Rows from block 2, named by matrix and row number. Rows with one number belong to one channel. Each number is 500 + 50 x the weight over its row's rms, rounded and kept within 0 to 999. All counts start at 0. Numbers have three digits each. After the name is the row's rms in percent of the matrix's.
# convs0: first 3x3 conv (model.mid.0.convs.0.weight, 192x192x3x3), inputs 90-98, a 3x3 kernel for each
# convs1: second 3x3 conv (model.mid.0.convs.1.weight, 192x192x3x3, transposed), outputs 90-98, a 3x3 kernel for each
convs0.86 086:482534515487560507485459499484434469484539495499456482420465432602460469471416465447535499460408526456467500472496507491462493540524515515535516442544601456525447493572500473855547518705499554486512472396545459464529497463544546638541540510540
convs1.86 099:457522507466482525432489556512528501404592558443563449487516472451446514463495531500460534512495408476485454476459526513552512495486505552489436527514531467520516461389480382065447443464457554588473440507455545540492527466506694328504551378440
convs0.87 083:537570529447528515526480510455539504531576400485473585475554605396409401488470534545411476541475503505511574574447545390452501537548471490454487601505588563413514544456469508462499617589479561535448584573545463500505517445530558525574583544526
convs1.87 104:571431581508448555492475593423531527496529500478502480460412432445545538448537475454554494504560470530477403454611572581631526428411507529543529471545487526563520497473479460585560564467510465462522466480400545477542496561542463490519519496518
convs0.88 133:543559524351152368512530532528507536525456504512490525530519493460538483487453449493551540543619498475472503530485506539386462484468479489404448531581520500477502513491543521508487500509491511541512525624399515480491510543486506511513508520490
convs1.88 112:511461507516398457464429423546535517569540502553554565516536486479397569451332481480534497492491440522545490502474513571655484525521428499556488506483546455340461491494497456549480467608461494576513562486489510535506533477508487435519482468519
convs0.89 109:485580499569569524331499548487499499446441569439523480479556555615494491468444550530572522453519571524486536544535472464514552420445493577478501359414527526473506524549492463510459496535483531502528582549522493385542551515485580579512555517557
convs1.89 091:500483577467446460468410523496481496458478573546441489493519443477526424499456521464453535528411400439481479628463609516541441496498530488553508381563427487483524522479563579516631461503482489611481592523486496535553481540458405477452545584532
convs0.90 097:433435474548600597573542491543456516548484507500493508374304412483540498484627459501469501451505558548533461547510493557393485500469443550581515493470491482459459456534505459515489461468513555500516517528486503555488500522530498510489504513539
convs1.90 095:519433523497461477519525542511508520520478516469490478466617444485547496474563475504487551530547519495533500614311547492649491510449469495537477469621514408484417503481517476493484495563481496363444554459520492450483514464489529439522490494533
convs0.91 100:527494505521467505481496464573479483497488511483534460465456456500420240504474484520498521501368539463486537477514491470552428547483467515566618442562439470541451479503424522440469499518466522401480504605401494504446534531520536498540505483530
convs1.91 099:646310506495542476486590496489494522503551483515551487496441450514482524483473426520503535511541475523438523515459538486460478581455555469626495473447473650645552524468523511517485493511482513489483592428518461424498472481492472478477472486476
convs0.92 080:462433529459489463582630567495550551501521497469469525501428443603543554508601511523477480517615589491579536552421508509448544450388501484413509521491516503478453543567477472446515461498553517491472517458461505391490522499600545493529485468505
convs1.92 098:534371419502518521492521469510514514522448536510479513449482535523561432534546537452474500469500520496480484571481540397382554492469511501469478498422461504462469487479504550603500508480507532491500532491528521452510501561517571493605529554499
convs0.93 104:482499475538467462498473416494521551522419367438445509436501498533601584594605551535504495434511615427477549625619544467578619547463457541495438496425480468434472536478488489504488405474564449538447453568502525571532544468475544467575480520568
convs1.93 092:523543401503515503518564495500539506482554613462426537466436475499440471525537544483601500490458568486559472465512552531438423461565506443480448445423460527473542513461498594429424512509501482483474496385494559433533513502493451433501532540505
convs0.94 088:482410498547544493556588495538497463440475484502496482481489526515722417454426574536438490562588496513545551454459511509515518472566508516505467514576486546489480468539527535476523510447459523470431578490567535419485507496497531507548529442484
convs1.94 107:461364528473541475553436517475571493486548449432500561432568407569427477563494549499516544510457389442484527531626544333663416501491515409632440490432515543517504474471511507490518481468477564497535448525461484540495527555474481579556518496461
convs0.95 092:522535447521432479567587484519505490582580603584470544403475499460386471510480459510452491541525422483514451538522479509535531511421520625480547511508472517520570605463515500561509503517512483509467519650497565445513552418473565468492431433382
convs1.95 104:509436451543489456557532497513440489470448470534573416525494456474568481476450496519420425483406443457547462500528412654491604511544442521445528401527421542512465510593526470421580473502461440437429422395513539600460584522532481442377533544439
convs0.96 092:489434420469470457466501440514522521574487369503424506478556537579512436512518550481471432538351209550498464530502517529503446568528544527498487505491485517517547541490497521506429468485480461512456535422454470497509493462486488528546487469458
convs1.96 099:523468481475441504542428433481574493412514708406443432505449537495469518459537549546527498579448409512433466474472465501483493495508478457478494486485412445475460514491522536436444488559524503491501429463472539509509395529486442543377524575538
convs0.97 087:462484518476524569409466542486547501479519510505428467523447536451565437535494514552559553578497475502473503405462478666669690431431447416492501479664584468564454525487503581426564525447456505468430545515496498537487475510458467532539474531479
convs1.97 098:449587391482482364535535604519458477519498526516481451530455476548670554483544478459525479485436511490509506568567569504520478482523473463354466580458545495583419513507508457471544495473494497480445413559445543561472532433533433541503465583495
convs0.98 102:520479511422542451449486513518490474475517525497481494503368451543492440467474505477407451434221453483528525508586470525705493568645523467473509424535492475520500514524498502488477530520539484428501573524495524579485486597466511566523504528476
convs1.98 095:473516461509486474495507446507435461660557495517432496439496459509577433448508476472473511461480470454518512488390543534230511513355499466497508520468513502557584531466543549465590434429480541512524453548540513464521463550525340507452547559567
convs0.99 087:493485485574486521527493406572580547588523536503512527443521485362418439396372430467442305476345306484435361552594551568481522531530540503435506529475447510476544460518505562493474520514524410469472456540450476492483509537512500634517505613484
convs1.99 102:549530458508579529460520444553538495552518517486489551495556498486445487490374476530513440536490465484466507506474453400381407509454547544538559572510512519490606425470500486551435474394490416494601531585530580548562491557473598496448533481519
convs0.100 109:479475474544555543358393517489438516565400461499516500546482557643477519427510592555453479561498470560521521560456464476408503596547571559581535344308453524434453476491495494511542516444458452543506603495505532510532540578436488490382547497356
convs1.100 094:530439569484495455448514533520451508513453465465552485503506489512510501532485471464534518504513478520567494474427524548544484480437544540584510475512504511489484506557452422470443515534464446465595339505484437431495546551478463549533503495413
convs0.101 102:491494472535516467532529504507512526508466497516451527478488486534599599507487462550492470301475541441465548513528549504506469487499484491473439510441527503468452458511475473454523459511467508524492578533553506497518516488428509472433447473496
convs1.101 092:478535528522476503490449471544520541472608498443478528523513554476510567506450509523504490553576336522520497554454521502431476495471505493527499490578491497479499485496539594471504504439525508458511422432438512480525492487561426486611592416465
convs0.102 089:484503503523489497513491469456540489575522488496509494483432514509433544612494459509491516483427506518451553457494463424513481553583549560499537559466482481484496529527490512512506513520493561570519478396443463548470479500485484450503503497520
convs1.102 089:504621455510430492514485466515589485434572511460456519508516457507545501511610525456469499476421498467518542490311477448503500477222496497447454512413529520652443457459501504491498480498505551555445511523539482475478511407510486484558504490507
convs0.103 066:551441489483473462475409527513496486427488459527505458497488524466649437465513502481478476531527555563506506498459479539561517462489491536572464470503466471584426559540484491439478540347516487505468518524579594470518519372549442507484488393445
convs1.103 096:476583568522454511558544493501450484528512477479395487528501553519558474469406443505455531469508421517558501529518515490486497495500456519405528478520469535477486470584480448607521493443491574550542555478567536525523575477545559424608478544383
convs0.104 086:470451480486495451531472490499543535506468519488487512535494543537534654473520496457574525552405535536464501474495507500501493513490535466474481481485583464452492473492456554495530528469540518481449509531549494531527428508508513584576513442486
convs1.104 102:518551454497470480518561456509481541503551481533452475469449467465453469481552504505498502466566512557517463569524558448386402555490503518444436373522537473501472491487456462378466480513506492606482564514538536504479493477521508400591460478525
convs0.105 129:502516488470476433584612647483492522472476492518499469488552508466435379549546526508500533516466454523557506466485464487458583480496598453488484582605593445554486507487487486504507492501507484527515470514497517393499498500485514516478509474491
convs1.105 106:343616460514523519503593506497510457504537512520451534530520480585521531481491517494500505481499533514487504460607520455594552618464501507594538394535419511566518503516479488475540508502485516584509526478511543459526494515492512478479532500515
convs0.106 102:498482461447457471475438497501526476433720467477394597534555513524592562526588488503553498497641511596464607484489501527477494491521488536474518450494523518456474521487496420595492487531556485507540463385438457552564499515447448595483486530501
convs1.106 107:457480462460468512500536528445545544600206433553518498539576481545517566498512524449575588390531550491469443461528495459479463506517504526508517471489511489481500456619442461635520467543415581443512613517493483549503516486497445364436533565514
convs0.107 103:473489515493504454451386479414437572507278494554367444480359508443429457533414380543436456501443547531491475508506496521514476487453495496442500495399514457482520454466474441355500496397472519509484561579430501443445471456491412245354474381459
convs1.107 108:539463523582497506483578532459429524498428519470397466516512532444358428507527507494508565424454532472546506565527539541555508562420504422515508537442524475484498566520544536598567523583522584449482518499461496482450465585499576523450455548513
convs0.108 086:505551512509437525487517479497482444460539550456563411504563497405458589495508497517474472485507414528452515479538517452471488482410466489487535439540531451493529473507464490523544524481453525548443446446376509481428479434527471425486501419498
convs1.108 111:472509508500493469487488517508578569442462459520467513474521530460466503485434506477518447607520485498501503484535454496482499473517511503462506557529512454428478619470489353559505538407486582487515511572509546499494478492466466658480484511487
convs0.109 098:483504502557467513466507489483502423477552497526483470538493528438316459493439483548476496515456488521523531519517500552537581543511536536619602361386383509560538474499464473526487466543539502522477497517511471568432460500530472497492494504519
convs1.109 099:595433448487540520516478583460490472452490530531505517550571565554496494421484437524510599579553542511521616449648429427378494508456507449539503476288419401638511475532532501481515472478490575556462499504522499389477457529513524529416481542540
convs0.110 112:564434511476580472494472516423562501469493469497494465516303443522326486527612591517439285569570448477490540487487432444447613464492500589572565472448576517460467523455484527487459504504505528438476467508586503485439500477502511478495485480496
convs1.110 107:537387541602498622512503550487519535413433526512380445487393501578498490392620542495449477487543502504455536458566471439606544524648472556437442391425483557637533508477469552470485515569509468522492481409483471491513545490488472470457491519539
convs0.111 103:525474488523473476462526511445508469480475502455493531525620513528495407417389493490588535471524571462489636474500511511507517460755508473454416396571452554497491486500493490504471549431537490518493494489500495511459460501464509476432516453460
convs1.111 102:507376588491551541465457517498426466533471477514505500346579549463547343434560452494523484571596457569531508607338560515504535509434539512576709565452474542576406459483493508468500494479515523448505474456493485514524512447450511501465491471475
convs0.112 082:505456532490450501379425450562513491525657556526581498473447395420330428438500499425480459462462431515444419569583492520479546547523503484458424500515485493489415522463507511519543528485402500472532586540471449476523475440530514545481506431546
convs1.112 090:461566512516562507509515529540568468466599527466567516552511582489517560500518551474462459583485493515501524441556529615442457458560494575503524510574485440526524478540452550551574443521559434489509573572560434626532452441511527515391503580443
convs0.113 079:396529481459436500509517560524454412503510458414518551451411467500440493490540487549528584574435613593522515478420417462499427472493473505571646537459524526555503548469516499515531539604428515439448492437423534493450542523541492527603619534601
convs1.113 084:476507522514472568526523516472514472402465384498503490454453520489442494440516546423491492518446503440482499557503515543508470519506560523467504430513477443434532496374497418497557449424428564533545482579592537584481476531471496552463414547601
convs0.114 078:504461467487507547487498480484536472554536539456474475530496598494381523501573552540506512528488499501489572482549449473531499455446521477517554484425524565431535562530492465495514489472497473552466485476510519530499492536471474460428442486486
convs1.114 102:469607489488608527456524502633588528414508465466517502479432495505533512486518490505461438517516470553483454456678506478380476414501563452494470489472503483568479496446489508490481519450475432426518438420465495417507421503509532458509458428488
convs0.115 079:501495489401456510509470447507551519518451548478559491508572524471412583511503483535507541550577517449474479453545557519417489470465457410518477462452479549571522525526441499459397500502488456544458543424522565520456476448488501465358551494415
convs1.115 084:548462500485506587452467494573502555493403420435564499594576495511447506550495460552471498518487547549493496513479495506680487473406561514556472461520482532511497442436482553565541590442379559542597457596440473499553489560535497428407505447533
convs0.116 075:452511489466550441505510495478479414564301500495408450618394478521513449504439526521476443505565543462458449490430488484494497533567481478558477548537470562578568460450506454555407552520510543467449517608440503490462502497452446499403470521481
convs1.116 095:499521504496525530517476456540489585459580445545493538479456440479502433511605472534525497483596421509558440511444527448471514496490460531434506476393448481552476498553474570348527444607537573524484513645551501569562545464512469579415526460536
convs0.117 093:490466504518410535443539496526544510458523481484527471521483497611471327514429451510421480490393504517435527503502517512444421464543498545487542437504444471527501511506483537509603542528531538376517545643498538555452519475532492484497498520499
convs1.117 092:550368496464453520553401490488572553575614467552467524479451477504519489466492466484465414484492472459492501505590457464479546454505468554498540538437416436685463530443499555409480519357527540378510476487500453468462463494505445533650503602480
convs0.118 081:439455523459520435496501492456506507451460378593461528585495534485540429531502544460486521476518559538549574479543455499446552591474453567510497547517560535593460496488445485407518522463528488526448565423522457372531486495432419407455551423548
convs1.118 091:560475521556512615558488525501489530478477485535496500459476443541532524576445476471461469488488457474545492595480438430633523514345542475481475473498540488441412504425449497520426493415537537553594521531451542493467511500435471553740516444539
convs0.119 102:488523521429472495492411484520499447549519574522443455534556597531483489518520537556522558438520611496502528483515456452514629574583578487501515493451456434485494454501518444545485444505492515572470497546503511515455453459523408488520392575528
convs1.119 092:496356531472533498444511515499529482421344527488473552503509533536513423493505479479457551566529496457533488529490451602484433502585529546561537534500528521606460432507571516522466501466572497424467505522410502412475477511479554431416493503457
convs0.120 097:536453518564494587533512501551479495577500492547466526444470517597484500575506630509582459533617469498567466515510488476516502500443438507582490448409405538488490494499449547489509552569543516522522521510511514541434422458500464498460477563447
convs1.120 089:564366469439428472492400481554496496480441416501511450481506468485528490540440519479507516548417502502443544483443552608499512458481512572516501498453498468489458524475436562530486498479451515374442498508448486414474487530505425393573511512553
convs0.121 104:502481517326399514653615481506502507489508594547514523537522575313391578551470479512492462497353568469470480540487471443583491393525465429443507650513446467478463567525494447496490497491530501481497407561457538476430504477497550530426478529427
convs1.121 093:505501436479570519486505540563524476534473532457510502507501451543598592494485462511525488487558458497554408576520539534547503468446564490563576478534506489536497446512387590552554460529475449499566554423578453549532489452429419391531468533575
convs0.122 097:503467542498499471530510494492473525484542522528438516473484454459362415485517429466412467453424487480482550525591508548503512515531513415483415510464529459488468504445531538506503520533583469659517526483388496524493539530491489576424511605437
convs1.122 100:434614514560479429467600478504429474512429491503484514457483512533533471467415478467467529507527524493521494461546484518405530461510471545429519517626590512413406484489447474459496478563528380464502470486530488489519487438538462511549462503559
convs0.123 097:441478437458437505354408403461486508579469453419420507419580466500596486514539458546556517564499510589458518453485469578476489558567590493518553387609477511485495475468430464485502416420484485531490551450518490513512477515461403483463465506504
convs1.123 088:495533548505585524481556510480519543496456489457453585538559492513472450518452505516493488482483528467501539463532439480527557467554502589554539511419552503489560517535549433561581453595572462556423446563450455483489389474451466524583496432397
convs0.124 099:495478458530454323482445478547557465426503545491514499508496540589569551501512508522492436557477494487456530446514607587529557568519528505454414480493562493483459541489547457498477595547519538494450443466451547500429529491511554394447540550315
convs1.124 099:511457511564436478548473470474479465556492485625474397519447483395420427473469436488472479509524536523514396475539504485488518567537462496504479496519440514560458530470453572503546457466468551616534514513505462482495451534491465637416413530457
convs0.125 096:475475503521484458481417498411486586486499517556457488535350549460336440527455568466513463499479527495425550537461504522542502559643526575516506445502495498507452514510484521511455470521497560429493534593471538645490519550498544518456519524513
convs1.125 091:470572438484458533541441439499464481440469521518533494468570458476574471506496494487443492515422517453484490483342485546728494487318503456478434413471519574423593515554499523481432512511521499287486499555522507516502515508548576450467472510506
convs0.126 076:483501523509455500513512527465442480471579328521503494507490548450456544478489556510520493465518469502499466466523520489567504537581442472510551471552492480596512517453475469627478505494528529538487449512568495417487499434523478449431464527472
convs1.126 110:523491529533451487523506487438490470603476535477499564495530498432528518459481520463554484373517493447479467523497516511502506498534483496498491424529486520399489514458515420508432521391459503485503578568505535552512534520538537548530467518515
convs0.127 139:465436464619559584624561603487504498489516500486510493423464447499536482585574558489506502469494515532479495453438485217265300573513580620600621655595596457510501502490494523521510496519493486511495512504517498488512487485491500490494500496500
convs1.127 142:498511538522540511511495491519521528506517530490514525521517463578516562544563528537529538499550498516504500424448413656623642548560529466463473559580582574579591516497502515499507483507501459506507443510495560507484478487505513533528490497486
convs0.128 098:484519508457528459507514560495544559604714464502547550536490575467537513487398533481486487479337478459412463514469499516552530407490489492436521570526461483522491505512528560600506522515497554478519436498456453420547471484533520521543521424483
convs1.128 094:555494516487477481443488483523574538404586515559584454458430491415488482497455504475526442491534404470483405596628529472507488472572472504496522441520464484522473573505524463355388505488527538524540500465490497495536519498544441526551428481483
convs0.129 080:474456443504485542502510482527471462487452514492524492448768552471437457467546470526433567550407443532511475500395450523551533530495538431432517503479503517552494462506509487508476494487482501374476615463568472465505468424507464528515464489499
convs1.129 102:492450437488458546561472392499425454416550527513495525548482576589622586522494497463475502502480490471469479439426508463286447427512461540513615498525453516507440517529522488414555499513478554552534493498508488518486476496529530545414473486540
convs0.130 082:477501459425503438444572444484565543457434460490545509513518474461575447437451470508509506529517461594541477462476552491411477478589490560542488471409564465590523456471480413443500469457529509466465516492606439452476477456453416470471450417459
convs1.130 089:612409472461564448480486534529470377505467498407444435517492594481499529521539527612526505489461491521408493497388584527518561599396474517545482486547504603574538489520492507727599521537392520562444457546499528445467567562595481576542523419485
convs0.131 089:543422497470512527551510428477562521480548404553588462457485580565452566510447583509453559500497482490512543455562450492517449538510568485549557573562462484571451500537493546492504505514474437496449487491560451527552477488531500548469566422474
convs1.131 095:519468380481481557482541510535420481482486558487489452454479540457549463467541477475448510513496473532451452459517455502456580467415525546423548540469499525511509412501374499523434541494509474487489558454532555474444468480525559476500408432372
convs0.132 098:485520474510584421504466490510463518473502515473490489446476446525431474517450484463286449480464573539518514583650593505459492520482496487485442509516511478514487506546484528485532450524520528499451481373449505563491499502470488467474486499506
convs1.132 091:421607491550491524485557526501525484499497530498475525453380512493373524510596511496448476489459544538536535558622496530662509509502451472470454547519478448449489519462487498525506469459489454595460530593493536639524450475494526495515506474486
convs0.133 087:494618503501549492484348492349416491513283407454422455489566577556543453545604482524471513671609503474554529487518547465362449431458507421450497534401491492536437473464511447461430440471460518505535516443568511504502450503472444394420490408514
convs1.133 100:554523518526522456510440463462381478479433568499449583519511556429360442507491486502406479468538565540575462533525483606651539426441491526377556488454548499541518584578571489424388448522551560409509468566507502521423461516489614585483561471466
convs0.134 097:467494509498616503515509542562510499565543477511511490458541448501318444468510430452410472414326474479432485500491468488506565513523508433570527585495583521532465517538484501553487515565511526653527490447503465455467509533538517543527526488484
convs1.134 090:420632533516400436461519542484471538459444521463541437507497497514566503496451514536502457553576438538519426460512502474450439473511449490439517653664567422378531483446488442516378497489426487554462560517448488579441491421482578399600454491496
convs0.135 102:519480538513471505404364265488508490543438482476477491488464438498533571482472477499527505479437546503477477523523527470406427522521476443415448377355262517411498534525496497525488507470518512547476528491531466536538501510493501476502483503528
convs1.135 117:464495483568473539481627464475457501460463466488536545497528521420432464516560514503468478494505515541483529544519505494571575477435453543690529434501416512448566489504477495508514473533482492489502485537538484440464494511487489458461521509516
convs0.136 099:483444494512405480502525472507524500458555466474497478482466511521354425552514464507485548516421588481405543577572500538683483548554466534505548453530462525498546499513478524521505543559491530480476487520439508522464488474463471531511467483496
convs1.136 100:571390538451587517554572459470495477501522534467457446510515433486523475421453510493478493532460499465467471543448547475474526503546467498609463471477589539491376471479454479453548510505520582316502506419492492361524492503494542509509470396445
convs0.137 102:502571484487491484550576553508592508581416467468458490538597541531493486609581539543509632587397548475624490394456468462443461446506436438449499501519555481523570458496542498494560463558529444521531511642443515459499468505536460410524438417530
convs1.137 098:511469516502549444559444446512508463500544509503481501491443503514550471432458470462445575460538553499547482516534535499485593519553539469507466459542532529524535420583562374551522458454568477437455448429508527557565497537481591542484490480475
convs0.138 099:482481505586481456449504410482488573556618470562507479544511491515562552511573455508488625480521595488568629432424485553538443517562552568574499352439402550531584433440486491582459519589425493503505475484517477480512524451480493489466503570426
convs1.138 089:504487499448540499494530477538451482342464481494451405532473507453516511477452515507527486477519503473479543459593468566592592547436465538465511451414496464488470481568499473450431538434544465401428508422475445458455447447515573467407455490440
convs0.139 103:497493487522498573380477521466537527452555478540449528594595454598577467511518587530551560590573395526493471533477490527528447593557468405433472426509559502531504545505508504460536539420481535489517429441517465500562453559439482485502447351521
convs1.139 093:453535441472498485508521495529486430522465495471450506511484495505427402500474452539497498589473476545488460434619458423544508421477485506454431449542501492459459438495505470490406474544457424540464541521496388565414450517456500442395517514527
convs0.140 134:490499502507463495502519500489544473465502501533510459465446511468444487468462547514476439578568445511515492500491512526503509505511504497481504488508496509503492468545437429563437400564428524526483480491481519448482492557534509533562560589572
convs1.140 126:499536509494502527492496517522500572554407471494563445476530538513529496513517520517513500466485531477451510507487507493523519491490488522494520518508521497496513575390685553415543534426694494521437488523498494415583476492538450510524555420478
convs0.141 101:517552477562488413485542592537555463532496559536480433439497571549565452529507575549530496543553462515439514508547490533441419538464388491527392454497599470429504470572440473498507438446447502560506541498453494492523451587362430492432434456459
convs1.141 090:429569512482442508502471420543472557484490502515489438479499521526483527492524534509483523543477491541413505506602489498436553500492470513546538458511479492507475505438486431604482493601489428581509515481427480520434496512453567524495530461449
convs0.142 099:546520499445523497647488426469503422600463455428469491503503528492509592517546644478523553462527553561618521480530533431533576563526498474465453597528386489547455463512405510478378501488431536502511557530584554570509528458444485485377610548405
convs1.142 093:426462447462438540540447537455415518437499381428407500480454472469468510467442489505517420520483459497459521452523556468523455534450470467450499481459435429486499523516610492546478541605490476574559456579541539558509479489419519487578537546509
convs0.143 078:468503437487431434451477490428452418441323472465462420443506468557453410448529560525536551604468498371511529465504497485385437482509459487454545543522533539523471516550517496457541525598472525534435515507424472416526479404562473531374501539516
convs1.143 100:513534560546494486468492522502604613478482491497451510543501552529391393434491473493531577479487507488521517435521517506492569532477446500527479462553468526577508469419398420509489487493422456464441453587442524487528496474508622487469482489509
convs0.144 086:482538509521452435533440474491570503403550445506487448605529479601539635506458519507458572443501537521529454477499506535442469506414478458513481511496463495573544488479514448474482516462515484507482474537392471471513462512488473509474433523473
convs1.144 092:544539523525503533527545502449490429475467541450479574408487445453397457404393411504487519449459515522439492476534508504518492467523467498517565453488489447526544494538551490504614472549561462561547533413530476565530545467551416541451547551475
convs0.145 100:466597436451490463484422366464534499488497494518564519381549397424391518518617508507514478439423459522563468512575540510452526477564519580465530582490435500483540515526530527516521496506502475449522468526426489359465540505513502488511524526495
convs1.145 092:494406506549471511549349481467496457562572485522522593475400471500592583545503540495505468495582560511520488510517461484421528503489418501562506434547445547522504489576482468458487497496491470497477458433447457558526552448528479523545485521585
convs0.146 091:519479528435494461554394458493438522441450472506457497495409580486512554571487452503590466540459453470425548514387520536503497293461371477575506583428452458470569462576529445400353547566481508474546532426470520535509485519455455500506458481644
convs1.146 107:495610496537506545518525495499535495554441442522499488456514458478518500459481510471534521524512521545449532624581526479455500604506534471545444493481476486517458600399374438574562492485595507486495442528528518464543481558461382408518503531421
convs0.147 097:532491521496529547502504520545552428511459559462514446567529541368458550494541580501458585469514580503473516554535473508459440538467476443453514490526513471487529539496481555468488572438504552460527449526499499482496518492553533449478588490542
convs1.147 092:469443488528492491486541495535527484409514509471406555437505509499454597502510519500550411432495468521547477514461496546480478467499509481547554559453515418489470584476505540507416477562384556462449503521560435546472502553530521516499510529500
convs0.148 097:501536504522511568543566475586488490504572495448517521489653626505621577514476508534437442553490441468439469534406452531446635508455443517522531479393471510453556536477533505443499439429529502513522489525518418379502561432510524514521435537502
convs1.148 091:536465484454455461513431469519546445472499452504514503502546533463493542485496496526454440499577454514511494577612551418430455441437601471503482483513482565491546509544475502508618462588523521659543502508526533526463456456579527519514589515512
convs0.149 100:527483487592563573577490396513515507427432513567511499455561514582531590637602522526495504511556521526430559489504502400485625408490475507474458433390308407449453502445554512393496490438463479437488562598478520529475502428510473474471475408455
convs1.149 094:492497496493550441496546507490529497520525511527483466460461459504581460514454520543512467529481534544598470577514556569458387501504498477458517502449534457469470452611509440575585522502496403439453513525437509429460529557433510506459494484484
convs0.150 098:523544445513561597545498455481510493530499451496586433555415370529519460522513410549427456527494540485476514474473606573499567468475442463575541451524496481467508493546510493497515508476473530565522517460398467507482513490482488489489500493503
convs1.150 095:467546474456690546470557472504496525526476498497515456401514491472464521570490494515498479463548480491512497661508505479418489347514514505513511404608478366469556516443500502527520517528499555495475607489530541424469502497472515557478514500480
convs0.151 084:486461433550411449572642416489424548553554424511534457430446516537570460550549525456538553429435457490470497466394514411466502556590491621473434539662436500433463431528529424554537476404489432501468558533508499553557511445488476485458414521399
convs1.151 085:610356467440527542454467517500514446462342501472497537485426521504439431530600481427484512466513467434530540578486548502498440497582548439512550403357418551553478532558461647550463606529556474421407496505432446486470498479469517579576448491434
convs0.152 099:517532484502466533450567491480444483561563646452507488478452480492420465560599586514489461561462415545579472502458531635540511417539581430502509513518521500534513416462427468507450474566454482545549568407434584560511422498505424538424465454432
convs1.152 096:513485573491488537559491551493490513463397356581523485483440458489581486533567534541513528549535403459431512584532489412495472544445491456475454504538480540552543479533511500477582564512544474521515574459467492490555514530490535509508448464500
convs0.153 100:496581501478529452495482508569462504489452506472495507356374417423552621523528551541431557483489499491536458460716426489600476462549496560761518457323397512464457500472512474487457463496472460538518539452529510529542473535478492453521466503477
convs1.153 101:439522495446484426592594512483515498491503525508425489492371517485540539359398378523500501532510497487571474474645524538446522571417571540376451563463390571437524505489484469512494506549501467490537470510452460369589506530496486483493492503498
convs0.154 099:501501453602510466418490552547536503543484555449493546578471552478389358577547496495523512488460509499507517449507552530467436508587551502507459480571578462485420483569489556583565526563533462448457558494442442464483485520531483548481475603512
convs1.154 095:492424516482458537514501508556483487482493453440470427460494463595612557421413458499448465554523356500417458496418537414519543508532430463517474425445533498460475506456521437514598455506481483508508533565527528572573447515426565482519603535469
convs0.155 100:487523500542512502510528550505515529532482461469447418479515517491544615443443427459543529459460533518489526386450415582444398490544569493527491449489507539604538496547467540526464532462529549451515480534465456494536571495424511592443478558490
convs1.155 090:433448505492547484452521532496511497493482477483493482563521573458540544452407525442451464484545428505499482611610430460459590568545509531488507499473552531477493485450385502459548525474466484543508491462521449503499489518651483477567497523555
convs0.156 114:486465511444382543495479490486436451463544421494532485535483519498473552549576575510446585492649571528551607500524458534467462457425450476382535505606415484456550474482474465533483516487500503497462438485538520509524478511481509502468464524490
convs1.156 115:430652533552440455488542556443478556490506465486462527418451481494537520511457492413472499508426454429484452653311526412611485506448501429476520580620576476298416498526479516551420526507476518343447385515534525582513459436510530339560522465519
convs0.157 105:534530523631503572505486488449497536448483515493507525529532527505394367484473483494531536476532408548449442434439426622484512649546454542531450497501538486499448479556474488535481425575474536525517491475403458450464532422409523525523418637404
convs1.157 094:483585490504537385485483516508473455540505545572493443550462463527462537479466459478512484536483401472499518400489567430564422497410551539509469514554475549449453472470526480524557511447586522467568557535486459513534488504562392542467470561537
convs0.158 118:520475500482504519513471495435665568568634567504520740488460499539427365494472503560442469563461478475565427504509500504495457489495485519520511493490458481474499526578488529700454524548533499496591497585551528509533448540482450480656494442561
convs1.158 107:514511482525516500517526465673468416705642649459590452481496484500480483522463491515510528521561490519572541507512514537555503497536483511525497492465486473507484450479563448227584465386436480471471396460501418480479592534492762697266448416601
convs0.159 083:505475458544448454426440408424460571544559473498525460474605501567561459527581505528530389510459432558536494470454534481427468456559499500534542418461457550467482463503494503565461395447513448619522599553472464433508508606542484533454480544304
convs1.159 091:631507454505537491566523511488451438548564533566531476460430394425519540522434570470412503462556521528477528450454530558547426424509482460554421452473476553472467506455546588546542542463416538481443501460424475436552608504525517498496434459497
convs0.160 086:482493466486453497445496461444509528524675537514535479481553522481468565533571602538462529580596454581703514517512488476498479515437509466432510529545467461436476472520476494631525467491493555580524530561548559501535480523467492526556489533501
convs1.160 101:494578515467556512570457536555519482527583575533653526487459475471440442481565598474428536594510563558521544563513513507521504543537463533453495535576506553527560499498481540476552556521489511591506609518516411607414506519501506557432473580505
convs0.161 104:489445501547493548456579498553564519497505433516484485472543546494464453497454497517474508487456432496502431510499477489492574503404565528522407475573476503475474449497517525505488519538489499503516541567508450508541497508518500462500491500490
convs1.161 099:504502561535573627538461442487415432516478454473463460571459470438451435513507550516499492456483479494459468454641494402404486431553497565504448364532487426632623512499487479475499502544516398539449512480453513424482518486497505579537541503506
convs0.162 088:497495527520510517481472506598552394476491507499418548506507559499517535488549448524494441536486422519464478513506468482459468504467461560506493499489514526451460452400417514505472505456445482528442485499391551525503514380372437444448425369377
convs1.162 096:478461483519510488481483495350531423374432503453350479551550572512526487528506529546471496441473539471445492494466486506544511468492465494513537522456513462492507469593468494716465503705449510420503563470549545486543500492532455412411535380411
convs0.163 098:539549509473442528508524457483545531526525512501488486488498511456226485477375479424512528463360525430467545497615448468476505534459488456532471554528558517496516536584523497486507521534515535558533486611483458374478514522516514501499514499477
convs1.163 103:512566539497480501533452480494514516483508513520457498494537426485719508468455537537478422528571505478502452494436469538373535439677456523457512522676531557447457500530500529594506497499485501457527593410472543562582506410467508448481532448445
convs0.164 090:498533487564564494607769578540492516501520535503513479486502542445468405551592584483532475528536513515467448531512529517517516512508529526567500616838630530518587545483477531478559540488513567462524496579497604467596472469472556502557463500472
convs1.164 097:649228515543573470529425533462471488534504474496438497540564546536541496554528548506511495540478538449455484522426410463395478428530463470526520585393558563484506528541507503521553484530487446453498543530512513597523477511497436435508550566522
convs0.165 097:474462547470455491586650563430550478517458513518491581529455412484303372398573374545517535507385459395364579509500505505508476591631558500516525502466480450470455455503493461539480466535497510524502474459523504438533477531501471527518514498512
convs1.165 097:454507347497498453499519404518503532497455534504515511460526580446460385481398449532530557542556466502507500483448499483604483547445528549563517543491498457390475476431496507489508513488507479414485458478515488462503512558476456480537489511475